python train.py --input="log_mel" --encoder_head_dim=48 --fusion="cross_attention" --decoder_layers=8 --decoder_inner_norm=false --warmup_steps=3300
Rows from block 2 of the audio encoder of a small audio captioner, named by matrix and row number. Rows with one number belong to one neuron. Each number is 128 + 32 x the weight over its row's rms, rounded and kept within 0 to 255. All counts start at 0. Numbers have three digits each. After the name is the row's rms in percent of the matrix's.
After each neuron's rows are labels from the 100 clips, of 14976, where the neuron reaches its highest value: "strongest on" is what is common among them. Only what is clearly more common there than usual is listed. The data: synthesized solo parts of chorales (CocoChorales). In brackets: how many of the 100, against the usual share in percent.
# fc1: MLP up (encoder.blocks.2.mlp.fc1.weight, 640x160), inputs 0-39
# fc2: MLP down (encoder.blocks.2.mlp.fc2.weight, 160x640, transposed), outputs 0-39

fc1.273 105:143131102185143129079125140111076115109138174134104129096158188153117122079129106142148074142142177050091135125138162136
fc2.273 112:131133124112050140161129096126138131089112177132145116109096154067182149136137168111121105151148150140110139167038153134
strongest on: note G3 (77 vs 6.1); note A3 (36 vs 8.5); note F#3 (30 vs 4.9); note G#3 (25 vs 8.1)

fc1.25 063:131151072154169148125108184153151123186133178076131127138090105126157157097120124105122101105166142117133068140194141083
fc2.25 063:128129068066107142111117163116124122183098146079073096112114109143161107132144119164130176091151105127164130104143122172
strongest on: note B4 (100 vs 9.1); horn (54 vs 7.2); note A4 (29 vs 8.3)

fc1.518 115:108151132146138117182132094136169115136096183099140135156142161182090148154189148133102116144119131110123079139102141113
fc2.518 117:124115139101115079109106144144125139169087169155162160157095062129094104110146116200090167108125173076108145130104132107
strongest on: clarinet (100 vs 9); note D5 (28 vs 8.1); note F5 (25 vs 8.3); note C#5 (25 vs 10)

fc1.441 050:170140056116157149095092141101124053162100093107072087148116105122115156138125092125149150105131166128061091091160142096
fc2.441 044:163197180139116114136106094131200093181137142108120124142173139114172184084139195107097121079152184154134092132113175139
strongest on: trumpet (98 vs 8.3); note F#5 (44 vs 7.4); note G#5 (34 vs 4.2); note D#5 (33 vs 9.2)

fc1.575 124:125116173197138110089106084125128129148146128183172087121094136138125143092087121153158105193152075098063103150168128051
fc2.575 134:137139128156156128103120130074171161179079112181104131132103154125125115119125150161154139084148085145097142128170160119
strongest on: note F#4 (76 vs 8.5); clarinet (55 vs 9); instrument: violin (32 vs 13.7); note G#4 (29 vs 9.5)

fc1.152 071:105109128095170147135132122097086113122108118160113147126153114113100144206148138145121122148080114070049158139121158155
fc2.152 073:135161182139170112110169129137159177171081156180156068115118172087131071136194129084077096167152107106158123107182149160
strongest on: clarinet (100 vs 9); note G#4 (83 vs 9.5); note F#4 (42 vs 8.5)

fc1.537 074:162146105110191111112108135143117083123131128139102121136181130117127152111090163072183152131141144079123092140120088101
fc2.537 069:129164095103176132182117177116144094056160184138100190136144167146054141117141138118160126162122122164140144165072155158
strongest on: trumpet (100 vs 8.3); note F#5 (39 vs 7.4); note D5 (36 vs 8.1); note G#5 (34 vs 4.2)

fc1.629 090:172139125143112157110071121101156107187103134116161113054137091130138136142114075152102128174105113068115064134145111143
fc2.629 090:111108142106119198153058129118203141111118120103156127102170121131156140127150122165135139094111146045146120137128124135
strongest on: clarinet (100 vs 9); note E4 (61 vs 8.9); note D4 (35 vs 12.5); note C4 (32 vs 10.5)

fc1.182 074:089186127102094123143139052118094165118146080131138086113130138106144141155150119130116162094150202117120155125140102113
fc2.182 061:164172129108188136145136153112112142116132163124127165133154069130108135105138158154109116136122168138099077110081163118
strongest on: trumpet (100 vs 8.3); note G#5 (74 vs 4.2); note F#5 (42 vs 7.4); note G5 (29 vs 6.5)

fc1.426 097:134116197112096169126127103115136167169078168156134111120135121044153133145068145096151135104130169113093156086123151086
fc2.426 096:107193146131169136151172157154159131196137148101041172153172124138144128065129122135086138135134105133138102123111179086
strongest on: trumpet (96 vs 8.3); note A#5 (35 vs 1.4); note G#5 (32 vs 4.2); note E5 (31 vs 7.9)

fc1.636 122:116170121122119107074087145055166188138117109161147128086136166155109068150097180158117147131164113142090149133176176169
fc2.636 130:182186098104139090077101123084143096136145140161151104116144119116159174154116121178075139162135099123106108181095098148
strongest on: note F#4 (81 vs 8.5); note G#4 (46 vs 9.5); horn (31 vs 7.2)

fc1.492 115:087114115130102117089191133107089176136135093157170084104100156141147186126174052111141090162181146175099089123118134157
fc2.492 120:142104102134113088104078134128154136173105125169135116184072170119140129105134163165128136158224141140129125143134120105
strongest on: note F#4 (100 vs 8.5); clarinet (53 vs 9); note G#4 (38 vs 9.5); note E4 (30 vs 8.9)

fc1.188 126:136176084103098106074139078111155156085116134161111115143166143116133145117149121146125136135166069102130107148106166172
fc2.188 126:193123081146070070104058095106154090184123094147178154095116150095114135167100136106102108105156128100112078151099143090
strongest on: note F#4 (58 vs 8.5); horn (52 vs 7.2); note F4 (44 vs 9.2); note G#4 (30 vs 9.5)

fc1.449 053:154117040110150098143129115132144157167175134073088073170131126130130129102043125129086162101090147124109042149129129126
fc2.449 047:150181160144144131047141112138182104161115124161122087170170155123100132158158075109140084120139132086154097175115083108
strongest on: clarinet (100 vs 9); note D#5 (34 vs 9.2); note F#5 (31 vs 7.4); note F5 (31 vs 8.3)

fc1.576 109:090108102117100102125132156139174138154124136165221157091101194137136190120137089143129078190172081123140148130128097128
fc2.576 119:127140136145138083079096128115163061153137105140208168111117135154105190045163129119129111171173141130127118085101120105
strongest on: note F#4 (100 vs 8.5); viola (74 vs 8.3); note E4 (35 vs 8.9); note G#4 (35 vs 9.5)

fc1.87 097:159174124136139127106108137125097120117120146139061129062112144158123135102167177168160122088151145149136095099117116100
fc2.87 093:160156099068197143124174151134134133144101191092116102194077069108167184088140162167099077113096091172148111145169184121
strongest on: note B4 (96 vs 9.1); violin (54 vs 13.7); note A4 (45 vs 8.3); note C#5 (39 vs 10)

fc1.343 092:108145114115138140101109159210109156102140180178116117103106153118043132097160154093179153145171106133177099086113122121
fc2.343 089:173152144144111115130063150125143133143122095110099153155091142108161142131105115125154096156151159131099119146113091122
strongest on: note G3 (100 vs 6.1); note A3 (38 vs 8.5); note F3 (36 vs 3.8); tuba (34 vs 8.4)

fc1.522 124:110135125151117115173107142116103141086145187146129067131140086106065111121102112148111125126171157131158140134104130121
fc2.522 123:187107139174139137131074103140114133106074101133188167061147120151135129187171123130081110167169141130106149154141136086
strongest on: note G3 (100 vs 6.1); cello (68 vs 9.8); note A3 (38 vs 8.5); bassoon (29 vs 8.5)

fc1.158 097:172116122102146124130095156183136170103078161147081117124140179079090160138115145121134096160127154104090071097155162166
fc2.158 089:116155150111127157122121170111122077162102113125161132141104070151152182155089077125119110100167127193145124198078142117
strongest on: trumpet (100 vs 8.3); note F5 (32 vs 8.3); note F#5 (31 vs 7.4); note D5 (30 vs 8.1)

fc1.374 119:087115086105134096096143126148162143114188132170091087130156069111162114115133097129148177186093065140124139132115110089
fc2.374 122:156150118132197122165132091175144132072155120131081189167172134111163117118090142175125077159135207186131128105140187136
strongest on: trumpet (60 vs 8.3); note D#5 (46 vs 9.2); note G#4 (40 vs 9.5)

fc1.34 104:118169130106114181140132152155091107196133160128098112088113181149155196110126132126148086098129069113136159117068130101
fc2.34 112:201131141128172095143118114125111117124138111077121135161116121157095132129098134090146161135184221180153144092101082156
strongest on: note B4 (53 vs 9.1); note D3 (42 vs 2.5); cello (35 vs 9.8); note C#5 (26 vs 10)

fc1.146 099:136142128083150177160135142151122134082157104143163116049148102113142115168082138106116123085107091047122124115076122165
fc2.146 085:217106110166154137132096149112140112136040082149113185087077161086106095126138113129107159121100131199058142112160126096
strongest on: note B4 (84 vs 9.1); violin (38 vs 13.7); note A4 (35 vs 8.3); note C#5 (28 vs 10)