Weights of a small audio captioner: encoder norm layernorm, decoder width 256.
Rows from block 3 of the text decoder of a small audio captioner, named by matrix and row number. Rows with one number belong to one neuron. Each number is 50 + 15 x the weight over its row's rms, rounded and kept within 0 to 99. All counts start at 0.
After each neuron's rows are labels from the 100 texts, of 14976, where the neuron reaches its highest value: "tokens" is the input token at the peak. Only what is clearly more common there than usual is listed. The data: synthesized solo parts of chorales (CocoChorales). In brackets: how many of the 100.
# fc1: MLP up (decoder.blocks.3.mlp.fc1.weight, 1536x256), inputs 86-171
# fc2: MLP down (decoder.blocks.3.mlp.fc2.weight, 256x1536, transposed), outputs 86-171

fc1.115:62 61 53 72 52 72 36 51 45 54 50 55 26 38 59 45 39 31 54 47 41 49 38 41 15 86 51 76 47 13 63 45 49 32 63 67 73 49 19 85 40 55 39 86 52 72 32 33 33 68 69 65 31 64 43 41 42 57 38 46 34 49 52 24 24 58 29 56 21 57 70 54 61 46 41 52 58 38 56 88 53 19 49 34 33 37
fc2.115:33 60 17 30 22 44 42 62 67 36 37 62 39 52 49 68 71 73 51 34 55 05 50 63 90 84 44 58 88 56 44 39 36 63 66 34 48 52 40 31 43 33 39 39 39 40 65 61 70 49 67 45 28 76 82 69 43 53 45 65 31 70 45 57 38 57 66 35 57 18 33 58 39 71 71 40 47 58 39 58 62 80 56 45 44 40
tokens: "double" (63); "f3" (14); "d" (9)

fc1.571:49 70 48 59 79 73 37 52 74 42 61 44 60 44 48 55 80 11 43 56 78 46 66 44 63 58 44 60 50 32 70 29 35 74 39 51 52 36 31 41 36 59 53 54 43 34 80 67 53 35 38 49 60 44 35 42 17 46 36 72 46 51 42 35 63 61 57 46 39 48 39 58 24 71 72 59 83 69 55 84 15 35 63 66 34 39
fc2.571:66 22 68 54 33 51 61 50 48 38 52 53 69 37 65 68 50 59 30 51 46 53 75 55 29 78 20 22 40 34 67 80 52 52 65 48 57 42 84 55 32 46 33 52 55 44 45 34 29 42 54 66 42 50 61 53 61 62 62 29 60 69 44 43 40 38 55 29 37 65 50 14 54 90 46 41 42 18 47 29 32 28 48 64 74 51
tokens: "e5" (57); "a5" (18); "5" (11)

fc1.530:44 24 65 51 58 52 49 16 52 39 00 65 38 75 47 57 66 54 64 55 45 57 35 52 43 60 43 53 62 65 61 58 91 48 82 23 61 67 42 62 00 29 67 69 67 25 48 38 51 45 53 50 35 67 30 56 38 30 56 43 50 40 64 37 37 59 36 58 30 50 53 45 60 34 54 56 38 27 37 63 34 55 61 47 28 44
fc2.530:36 21 67 56 45 54 47 27 46 39 20 44 45 98 48 53 69 48 62 68 39 37 28 53 58 56 58 47 55 63 46 72 95 54 88 20 52 76 60 54 27 56 54 48 56 35 34 32 51 62 62 69 14 58 31 45 70 39 53 57 36 53 57 45 43 52 59 44 42 56 51 62 32 44 46 71 43 52 39 57 32 54 57 47 35 47
tokens: "double" (100)

fc1.186:48 58 47 39 38 36 44 31 66 52 45 25 46 31 37 41 48 52 68 58 77 74 57 51 41 37 56 74 62 50 46 68 32 59 48 39 71 61 43 33 21 39 54 52 50 31 41 19 65 47 61 48 40 39 45 80 54 28 27 72 30 35 59 43 42 79 65 31 72 44 61 52 43 41 48 41 59 56 62 67 57 61 53 45 72 61
fc2.186:38 48 59 46 33 42 40 41 66 63 54 41 67 58 69 50 44 40 80 40 64 59 55 35 62 54 57 78 48 64 32 65 41 21 72 22 37 45 39 46 50 85 38 77 71 42 43 45 40 37 49 37 38 43 68 44 48 61 87 51 25 48 46 41 51 59 79 37 64 35 61 67 58 25 28 46 47 30 51 36 58 49 38 55 53 64
tokens: "double" (37); "<end>" (24); "f" (20); "g" (12)

fc1.642:50 44 30 36 54 55 59 45 37 40 53 66 19 50 53 58 63 56 69 41 42 63 14 51 45 48 48 68 39 62 36 42 48 45 40 55 55 83 28 46 39 63 31 80 20 47 25 59 65 45 51 34 43 52 65 38 65 52 25 52 23 20 33 30 76 43 55 64 56 64 71 43 41 56 54 78 47 60 46 39 45 78 62 18 82 53
fc2.642:43 54 42 45 85 40 33 49 38 42 43 54 76 56 18 24 48 55 61 70 58 63 87 49 63 50 66 51 45 42 42 52 35 54 25 28 47 71 81 48 45 45 57 65 38 43 66 39 11 14 72 63 83 46 54 75 61 60 63 42 44 52 66 60 44 49 45 56 49 37 39 59 45 69 45 52 76 51 46 45 34 35 47 55 14 29
tokens: "double" (29); "d4" (21); "d5" (16); "g" (10)

fc1.637:36 39 40 61 55 25 28 80 18 62 31 71 29 55 49 50 64 54 57 33 49 45 48 66 46 48 35 49 40 59 62 49 45 57 43 95 35 46 64 63 60 40 68 72 44 26 54 57 32 24 48 63 56 45 55 77 70 06 57 43 32 42 32 30 40 72 43 59 32 53 49 41 68 28 44 49 47 41 32 63 55 53 74 38 33 66
fc2.637:80 56 54 53 64 45 37 56 65 66 59 65 54 41 30 68 57 58 62 54 43 44 57 35 51 37 43 68 62 48 65 68 54 36 60 51 85 64 28 49 70 40 43 36 59 89 45 45 59 33 26 41 27 55 57 61 38 67 42 55 38 59 73 75 41 50 54 71 59 82 65 45 34 36 71 82 61 40 64 56 55 32 47 59 46 51
tokens: "double" (37); "f" (25); "g" (14)

fc1.695:36 49 71 75 64 46 19 43 48 31 29 69 25 65 40 59 51 57 38 53 74 35 33 53 31 62 42 42 51 67 40 29 75 64 37 55 61 46 52 35 39 33 45 41 47 59 41 44 35 53 19 49 51 61 42 48 51 46 57 64 32 49 42 47 73 64 53 50 65 63 31 45 34 41 39 53 44 43 23 61 52 51 72 60 26 43
fc2.695:43 37 02 34 57 77 69 23 71 55 61 41 43 35 60 43 39 23 62 61 70 61 46 50 40 29 94 46 55 46 71 36 30 47 76 32 39 62 49 31 54 54 60 90 50 33 57 72 33 52 68 44 26 24 45 39 68 60 57 73 65 42 48 42 49 54 54 64 49 36 36 47 57 58 48 52 39 47 74 33 53 35 47 51 66 39
tokens: "e5" (49); "e4" (36); "b2" (7)

fc1.177:45 56 56 46 56 37 52 32 41 60 02 56 77 80 45 61 45 16 61 63 47 55 39 69 62 65 39 40 76 60 49 64 64 36 55 56 55 54 66 46 13 53 41 51 46 49 69 53 45 37 69 66 48 33 05 23 39 48 52 58 44 50 47 23 55 66 22 49 52 46 30 44 42 35 45 57 41 40 21 44 27 60 51 32 48 48
fc2.177:28 21 51 59 47 62 64 41 64 57 34 60 38 84 26 56 37 78 67 57 20 47 47 87 57 46 62 30 47 67 51 45 66 43 73 52 57 69 52 62 63 27 62 49 52 35 18 54 57 48 49 53 55 77 68 64 56 47 41 46 52 41 65 34 31 49 43 49 32 47 36 69 23 55 53 34 54 40 42 64 53 41 82 61 52 77
tokens: "double" (100)