Weights of a small audio captioner: batches of 128.
Rows from block 7 of the audio encoder, named by matrix and row number. Rows with one number belong to one attention dimension. Each number is 500 + 40 x the weight over its row's rms, rounded and kept within 0 to 999. All counts start at 0. Numbers have three digits each. After the name is the row's rms in percent of the matrix's.
# v: attention query, key and value (stacked) (encoder.blocks.7.attn.qkv.weight, 432x160, the v third), inputs 0-159
# proj: attention output (encoder.blocks.7.attn.proj.weight, 160x144, transposed), outputs 0-159
v.11 089:516544508463400498535504433521515602531571511571501528484459437509529524491487462441579448490526502506468481518491481509502512564472488494539475457473539546492534478519509547506478525495456519489483475483460484479478501513521559503553476491430507450518485503607427456485461482416512410565545480499480559478532537502530512516529555438613546515465471477462447545508441476467475532535553520497459562411534499540520555483443494417410513528454478530489520520505555463499474531450545491
v.12 102:505506526511482505463529471484548463495534480445543490495462459490531528555538609529486523523530563561582509485529475515543471498390442477463517450513508498433482570467471528453434425537537487545462584496506529489531495508496507491485498507504537480434483512483512501496502497468593473508484557508552428523566514456539522511529543496491544491522423490460483564510509546524465443504569490508422496492419539584487483552563521533526489465429446542448515513511412522443491496423471420
v.13 094:509432496524437486530492456558442532486517493491462506495446466529497469447603471537507529505535603424517446433484506562514489465488484470499510492447474535523507429505529496513540459576488503526485491510432532438496570496519462514507468483507515498514503390531533492524467521491467450533609476477487542496542506657530575491406508499486532444541506493456479581518503448447460470509493460489596531503517517459564434500499483492516478472531523462473502526553449500512530506468473517
v.14 106:506521518550479503439521448494463445489480549537468522520457532526503542468541472391463480503501503450550534561515506526518487517446468550442554465491533571504545497448488546556507518494483495511489548451528516556547428519552476521477503535529529483486500484538493544536517441455435447507488403555512430435472611553504512467474482455462457505521465481510533507443479435532522480525498447550534480559532559512435439425583486453406533526571579471535506466523484474500462473463510513
v.15 103:578509507499499485474493555525488516527503585504432451499544466463549495550528411482504508512511420498455538544531532536485488439472441509543514452479481549524537499549472546486483519534463458436583556533524556415457510460471531555514515481447492496513495534477535474553520520468548504483501542505464492484442570508447489472453476541430500440537433493444602481509457558502469494570513522524522540577486496421444435487588497461529499442472466488494537439441447515506499454558532543
v.16 084:479511413568509499503471484452509516582480508448462567512534446518485523491570525454451458485582522515496480491528521475469535450489514493528542497527433445475499520431541478560471397467459582514552509559548491512509492537453458520484486521405511510541511497473537479492549472501490523442471477564498474594390516508519519516534500509407499473483554478517511581508537489462522526510496471515540440545524459500518487460475494557471430528583503556529506537513442615469495454481458503
v.17 095:437574533483552457451511579513517559490464525526509385466491516385540550521470512537574566501532526505507569526545545521565468547456491508497484513532562549485543474546513454433492461473484499523482529464511530511504525499501448479531498463430486515480434441519484495412494520468469559497538503491519518486541519495519535486494427450564509544530480561524441506411482483450471488453484494480459470554499438527495471573472544420530576551438506449524511510560531492479453478534495437
v.18 107:476519518552478435533586466562482489445483605481540483539440474536534501483578466477513482492424507406560494512509551557499444490466460414486509482466546503547500509535513478459548568542486511550502500465456451536463498537444525522468473531467532504484494465534479544561511425480484512564462405502465472493478482510541559475512520467562457440468487526548483417497503495514448542470530490538442486491476533485520569492458498505417569501468565440495590499545462477545566520533503493
v.19 102:494526442462469526542489460490411512498431529473523535453557465473476419490497534480564522562531542488563431443585472465483512542570440523440502524503512517513459505460551467548451474409490477511510522488502468503533528462565499579502504538560480439488469478589478504469434531532495487572430471515530512507466468557542520420495570465442466446544516483520525539440555552444425502507542515489474504505487516458460538505443508457497442536497566499554487484486518517543555514576512518
v.20 094:507556521511462447508534517506455538527496427541548548484508445444522489475447547537502444493491543486583492525516463450494496551490465565496518472506520575492462510470519521490495373527521518491472466436525461549522486390529474546518457476497500453470445581601472465531420528536456526562527485440575488513482457514517565489411491505499491494532550497453490549532460523419453492509478555443513500485501531471521489475551519509462483514537592498503488520588527446503474494456583498
v.21 110:597434489519469520537501524479465489440446522377518510490467528502495458548537365515533511539527504568575495474451444507483467527473483520436495514499477481467400474469516526487474561583560525469492570508583440512483495500431480514490441488511534499444519491497476473506504513535518483497461513452493510456440544462534475471534502455533491450519543555505540529522511496549436481478464479465518539518493545504566552548419517569509524589542548487508455570491502531552502455464471454
v.22 098:450445425496536556482525578496491467456545543489492449491520559505388452480491470525548520544481451578511467502410467493475522550549495612486430526496524500469504537540495525449507554456488543495506544508502534452449516461580520600490502440537517489415516511500453478462493521545548487454499480521498526527488467548519450503438551517480529591454495531471542553481500491503464424468535500506572528515496512501456499510470508489450445513451496483514493470414505441576572525525475444
v.23 103:429515540515476417521540501460559605506526501558479475508452501482553486484490546510569507523445550527489501555440535517449557493460475504535565462388525487490520518532533455440507473470465485519509515545551424568486511446408571524505552482507475508441503505472428549489416483505507446574474507553475456544501498425469508554518542476447509479543449525541530555519447502518511575532543552532498517465512524501449541456454535467451538496499463432465466470497506453477495504497576528
v.24 096:445466477497562515490487511439464488498568485460528504474511512502462480589546598504545490566521475441560495500435406518549543554537483475494489447483494494509561447445451527447501499463497444560439428548492570503552505537512490508532538464530498523464503558420497407452469478442504521571482517412505428515515505531488464503599541533529526484529528514514515457492528495505508483535566532447421428477476555495509530460563484478517548525496497457501552454529530479448466560496532519
v.25 091:487507506457458472434591483537455489529520499504537486541573467525514498515508453509525488473494503458560456498472514471511527558470497529492495520467520533480541578515439530581491526509504524469503598454528504482502446525508512568477416454424512516520524595496554507445429511493494439492488472512569515541545482506535519553421545455454504523461501517431453616470515493529507493543529537455525556532489469551411426448512520507467494558445489514543476421454492431461516522457426522
v.26 090:499559426514482465467526517497504514496479503528588556490517496483510495541472551530521501506520487414493591448514543443518485398489508503488579548524433474436519502342572482509512431485490563553466519536492501526519433546473516538476494503486490476443448538538453558531507494518475525450477511477477466540518485490509489520467505499473493517521512447540557528552509552570579403520482481520537467441530421502458524442474467415509502507564510459579467505518510545504491531450533478
v.27 101:594523519490493490476467510507535555576508492524514538518486467492514478535470480456528533518439469459409499519616461504474605477525476471577520501449511496554492498511541590486521456455477577507490549486445540499488591521492498455550361506445516519475512442524428442489518565552488501519498506463485504521521514498491449448484523509537461484506522456551508469370513527480504529526508529454472491476512541467527572503501581501461442446431525554476456518475479505485470496486527469
v.28 096:424452551446513481510515535526503466499502454494523537541509545451503486481484462467565533458441575539498495506429526503456503530503455434477424529501549520511516529464498519462525469538478530532489459494485479433487483496506530526521572577562516526585482510469456532421582541488438481485621477530433456435520477483490542585530534575511491411558511509539544463507441507552469491494512465499377447496537546511467483514509470506518521452486540505508469441442514437477476542491542528
v.29 093:497500546447443545490457486533496534439500539584523492460443513481494503548554549488528523533519509538489425528446519547533479501473528554519443459418523476506526444535517523513496504560493479523496621529576478502544569482418522545503520509430519485546489551495452526442497475388533516484477503548547461479432479458499509504521473460510491493513448457432465604481464514580515524438527509530539523463493498565502497548480530556473485498410491502480431488554552523494433482447487444
v.30 101:469486408520525465447428482462557564496521516481458541573522547499524534478512488493459439459512414523446518473447559519464511534459492482506511519504483471446529475467498499480508544460448545522518517522474513510403524543460448444468502429451549491495506499484456568512511433564499471427492448502403528582475521529521491461545524446581511502480555553545458507483550505553578540494482521605545524498483531533533519502471502434476541538511511533578512437453540486533532516503474421
proj.11 095:393491506481498471476430519598498450466521509453481408529563517481498513464520519564572568472456483515516482541548459444522475512464432462456442554544553542512444480467505493483444469562534470503528534551478394492498459479516496562445524528464493483525546526481514575488502456434449455510517506453482517478470508516407474465518494455505556492540527528527512560465540560525555548535457454554471516519550491558521455491520459553414524486543489446572500565507547471501505474510497497
proj.12 102:469486500506509489477455509524582502511473488538572524472482557542506370524498539526504499462557503480479520498509496533446502447513493522528411493495427492513496508519532509464513530485465573444500594472462478472491481500486559582511530484495446404517494544522504525559504509500516563531446467465503485519425471450372508536562463541452489506443522503506447506487482504515487451488497404519490514537481471521515587574519443506464463538500537456485497531508456533565547416588460563
proj.13 100:412494477521453480487517504517500542502491529508553533465521550475496509534523534480464508490474442503471405597532493524528501509458470457416488475552462508480424485432534563468567490472485475444520463510500471479484558443481459512531525594447477455496472503518473496474510505530401511466452549577447474523486532557487391531568487505455482465551540499512488515537516469484571574475504525494565502513503552520490512392473573490549560494517479538481501503482479477461549589475582541
proj.14 106:489487458494489525530445484556521486496512576497550525509501451549518444510389444587544487532451436531547470546507442456515549523505494562505572469542457532464508531527495545482532542406490493541492534535511458428590451469467552533498489548528461496495549507473505518512502578490511493482527532420470480501438456478492497577533524453542478534458464509492443512556498520504506516428481460528524481460432476570499584440468553521521495427462428528555510484467462519498460531493497407
proj.15 100:487518411486449520499510526501532510597512596507512479520509441477468506520536471477540563417479538592528519495481457535476439427471560544516481510546491478554535521521430471571525482471535526439472471464537508533514507450512521417427483478372530501517511552526509538532501512444530477498536500478511510490533546409537606519549549460513450468520522460493526428467499465487549472518492484529466467553465520495513471480509488519596489525506484485473452521393459487522470494513518435
proj.16 088:563518433487493509548523513409502516469467517474532546503508492504457555516418430453502477531496465490478526449495517548484573564529510493493552483444428494543585517413471542489559510455474537490513526516506531449541428489492516497495433537527533434543565576555499424503489505488508542435515570566592520543466461529469507515499507519465520513502487505395497416463554516491473466485498533455524443507499537458566575537502457530504543460516432505483508429448501485504483543460439498
proj.17 093:416404578516563520445460515511454532518463495492435531513491458540489505551506511486502533499565516480485455463447496487456485495480515589481474562508507470515537459482454490521541486564590504596417435503472438538526514501514522518557527440432482534518484468488517548494409509457497508578529445480525498450548440552545514535484543448529485455478464461493490534557494457524453529479465467522531476545476486478532533485483504572483439543487469472496504548476517430611480530526585469
proj.18 113:464498522451443501541483497536529445491494561480497433505523520478431460461493533534486490495458496468488428493491478485472445565539500422511536470534621499510470488469523553495475487522448487551534497556507453516508508474519540526576515455503435563455446521455487585490534530468510545456494558554513556516539523531509459522468455473507541544494453521509514591476548364463562521538474472548503455466508496555465487432468642495487539468506518538486532458486465444492460490531555500
proj.19 105:539494477527444528470511489541511556468585551515458467453472524515489537462486437536450446453457461456533487505544511455560492536485434484477463444511511507528460475531493518554537524581469559475564478504457448480455471472465511441484544495561497484481420490494514526587500465476437533424566517480558515511472444557494419542501411546556460515534472565489467471592501447490455547479494482511506561551494460537521485519487543440439531548540475508549475519545541488437516544516584486
proj.20 092:414494482531496510466466488483473535450486557477514531478483516484476501469492480532494538480488451499547484463528533476601503528506400574471376542514476472485450486550549516497523542511469517523472493486363520463521472517468506475515522558599484541453449451399535474572458483494439470506527486514555485525487453507464404524529492590501509431483524513561479518527521546483480561495493437580524567552537486549495516458452517495471513556486461506550476475501510496509547515531551539
proj.21 107:466503525528510478584535457505462498491541424516501440431449545514493469453516535456506548402524527540477489577528536531504497516541597576490443449484507476555496497544479541450480555464413554524551461540460527470449513537464490466546441495535480448515466539462506516512561529497441467451510502485497577527559493487481434494522513524485522516449427527466556488516533436481468436422582497430445520467545453471525524568539570509540482508544509491513538470515436472505507486510496565
proj.22 111:511513519479516495527489449523490459534589466543536455474490455575574624475503506563489492482499483462544400551466543491582460433454516507482556459511457464482415494543527503516497494569511478503498466467471452502464544504503476473478531444487487435579433472521506508518516453474491449568588451425490479498526543457481530504507446503515520509541474515485477478572547527519413499514510474456469579507428483479531485586512484495525496526558500450480540515560559461458461555455537492
proj.23 111:507458417411510531429463579552493372449505555501570456490559463555463527469535502523543489417529474444422504467537502439490425522513441432480487552562536556534497510522538503536494531503570499493466489482497498507547486481561516497523475474532483468499473485505567566538461462527474514523546520475519516489461478448531529489493452517494544459501555487456499517432539494498514438531472492524521477457456512473501533533495459552492522468520575487481561509502564421626451494461482521
proj.24 095:521580526477500483480446550580518501493429457480438485507386537547445491523478560530552455512510477476492512455582477485557510435447442485478494506473434506519464525544487483494575531541409544535520520524471530522449466527500427499518578476534470496457419510554490553566537486529472531514486497517471491474464510497499411488452477544581505521521499559512433584497549502475432537523519422512516538455523503546511548471463387529490464488480524485470505544515531529556465476497516474
proj.25 098:450547439505488468509474523488540533485504542488530484502491494524532583445506441571539506532476470563424545502536468508533466508524553517482531553453487453479504526483567452516480542557548519406510497458434496483468450422515540532424534523512481455573538553512495520494476463513466438524519488495512508458443464504469514456591439494549548497520468442473433459536482533488438475489474470508523578518446506568520500550559499482454532595535480407498458476445527567576475529462547521
proj.26 094:529519457448444593510464552507519579475493533529504519503455453543481547499479494477457447474476493460478498451472507539489555518525484427571440528488449539502542532502468492457513523459482583444499463534482554455534506503463531458512511557557522475422525589471532445528434462542499502551565583543542522527399464496496431532541504548500488554481496400460450455469485471485528505527493470506459495495535495563465516458485531522537456590425521524510521461483544524542437481515449563
proj.27 085:498488535500520487468503495477491487526468527491462421524584503391494548496482488572446531483420488466483532425462474484510482472453428431476494496534541546544503494501533506509468467522482514446481537536480527527457452458556505522510545519474472550543464521441521439496590568471506510473466472521518515502451503531519465478524532552516493466511539500503526466566454548555579509454459567463467538580564537541532420501438448531408459480587499476557499585541516438530497481532457552
proj.28 102:501495516500463458430417486525546500504486477488482500553552529535485465410574495521543419530548529470499494519532509456503428478515496442519580532505512471487498550533489480493474517535593471509481503490595504543539528526461467465529520496567480545472485445422511606558428530536412526481495489504484464426503529558528510533440424517496500500541480487544513496470503510484518527573499547509482533469468506483512476399522447445488522514376521503475579488504509552463509420495548492
proj.29 094:402491521502501397497490563552511456452483475506491453547531546546509442477465501545484555457557449475478506536511500539450526528523520583480469578473519489492505541551548505522497543479513470491502472466450443503515452478528504552534483508476521436486502512493515544487428466564459449505525571414478491385514476522458516497563525504469541527456515473551543475568469503489489486502482478474514475504452430464505521503478515549506524516567580423540615510458436475610462486481510541
proj.30 106:520464463472518541523520513533557530468475455455455497534511507488517564478491524560571476457462476488460485548521513496443531553582465488491574489497582549429551503452475477476448476555497449495530455555528529460460485484493505509471502497514518511512511577483594427446485488441552487610482484463526478507541494442530504466480566511523515608435492434445569527463515519500486463498501585450460437467511541582482474544519465456439531484430483455532473526502479491535442518543440507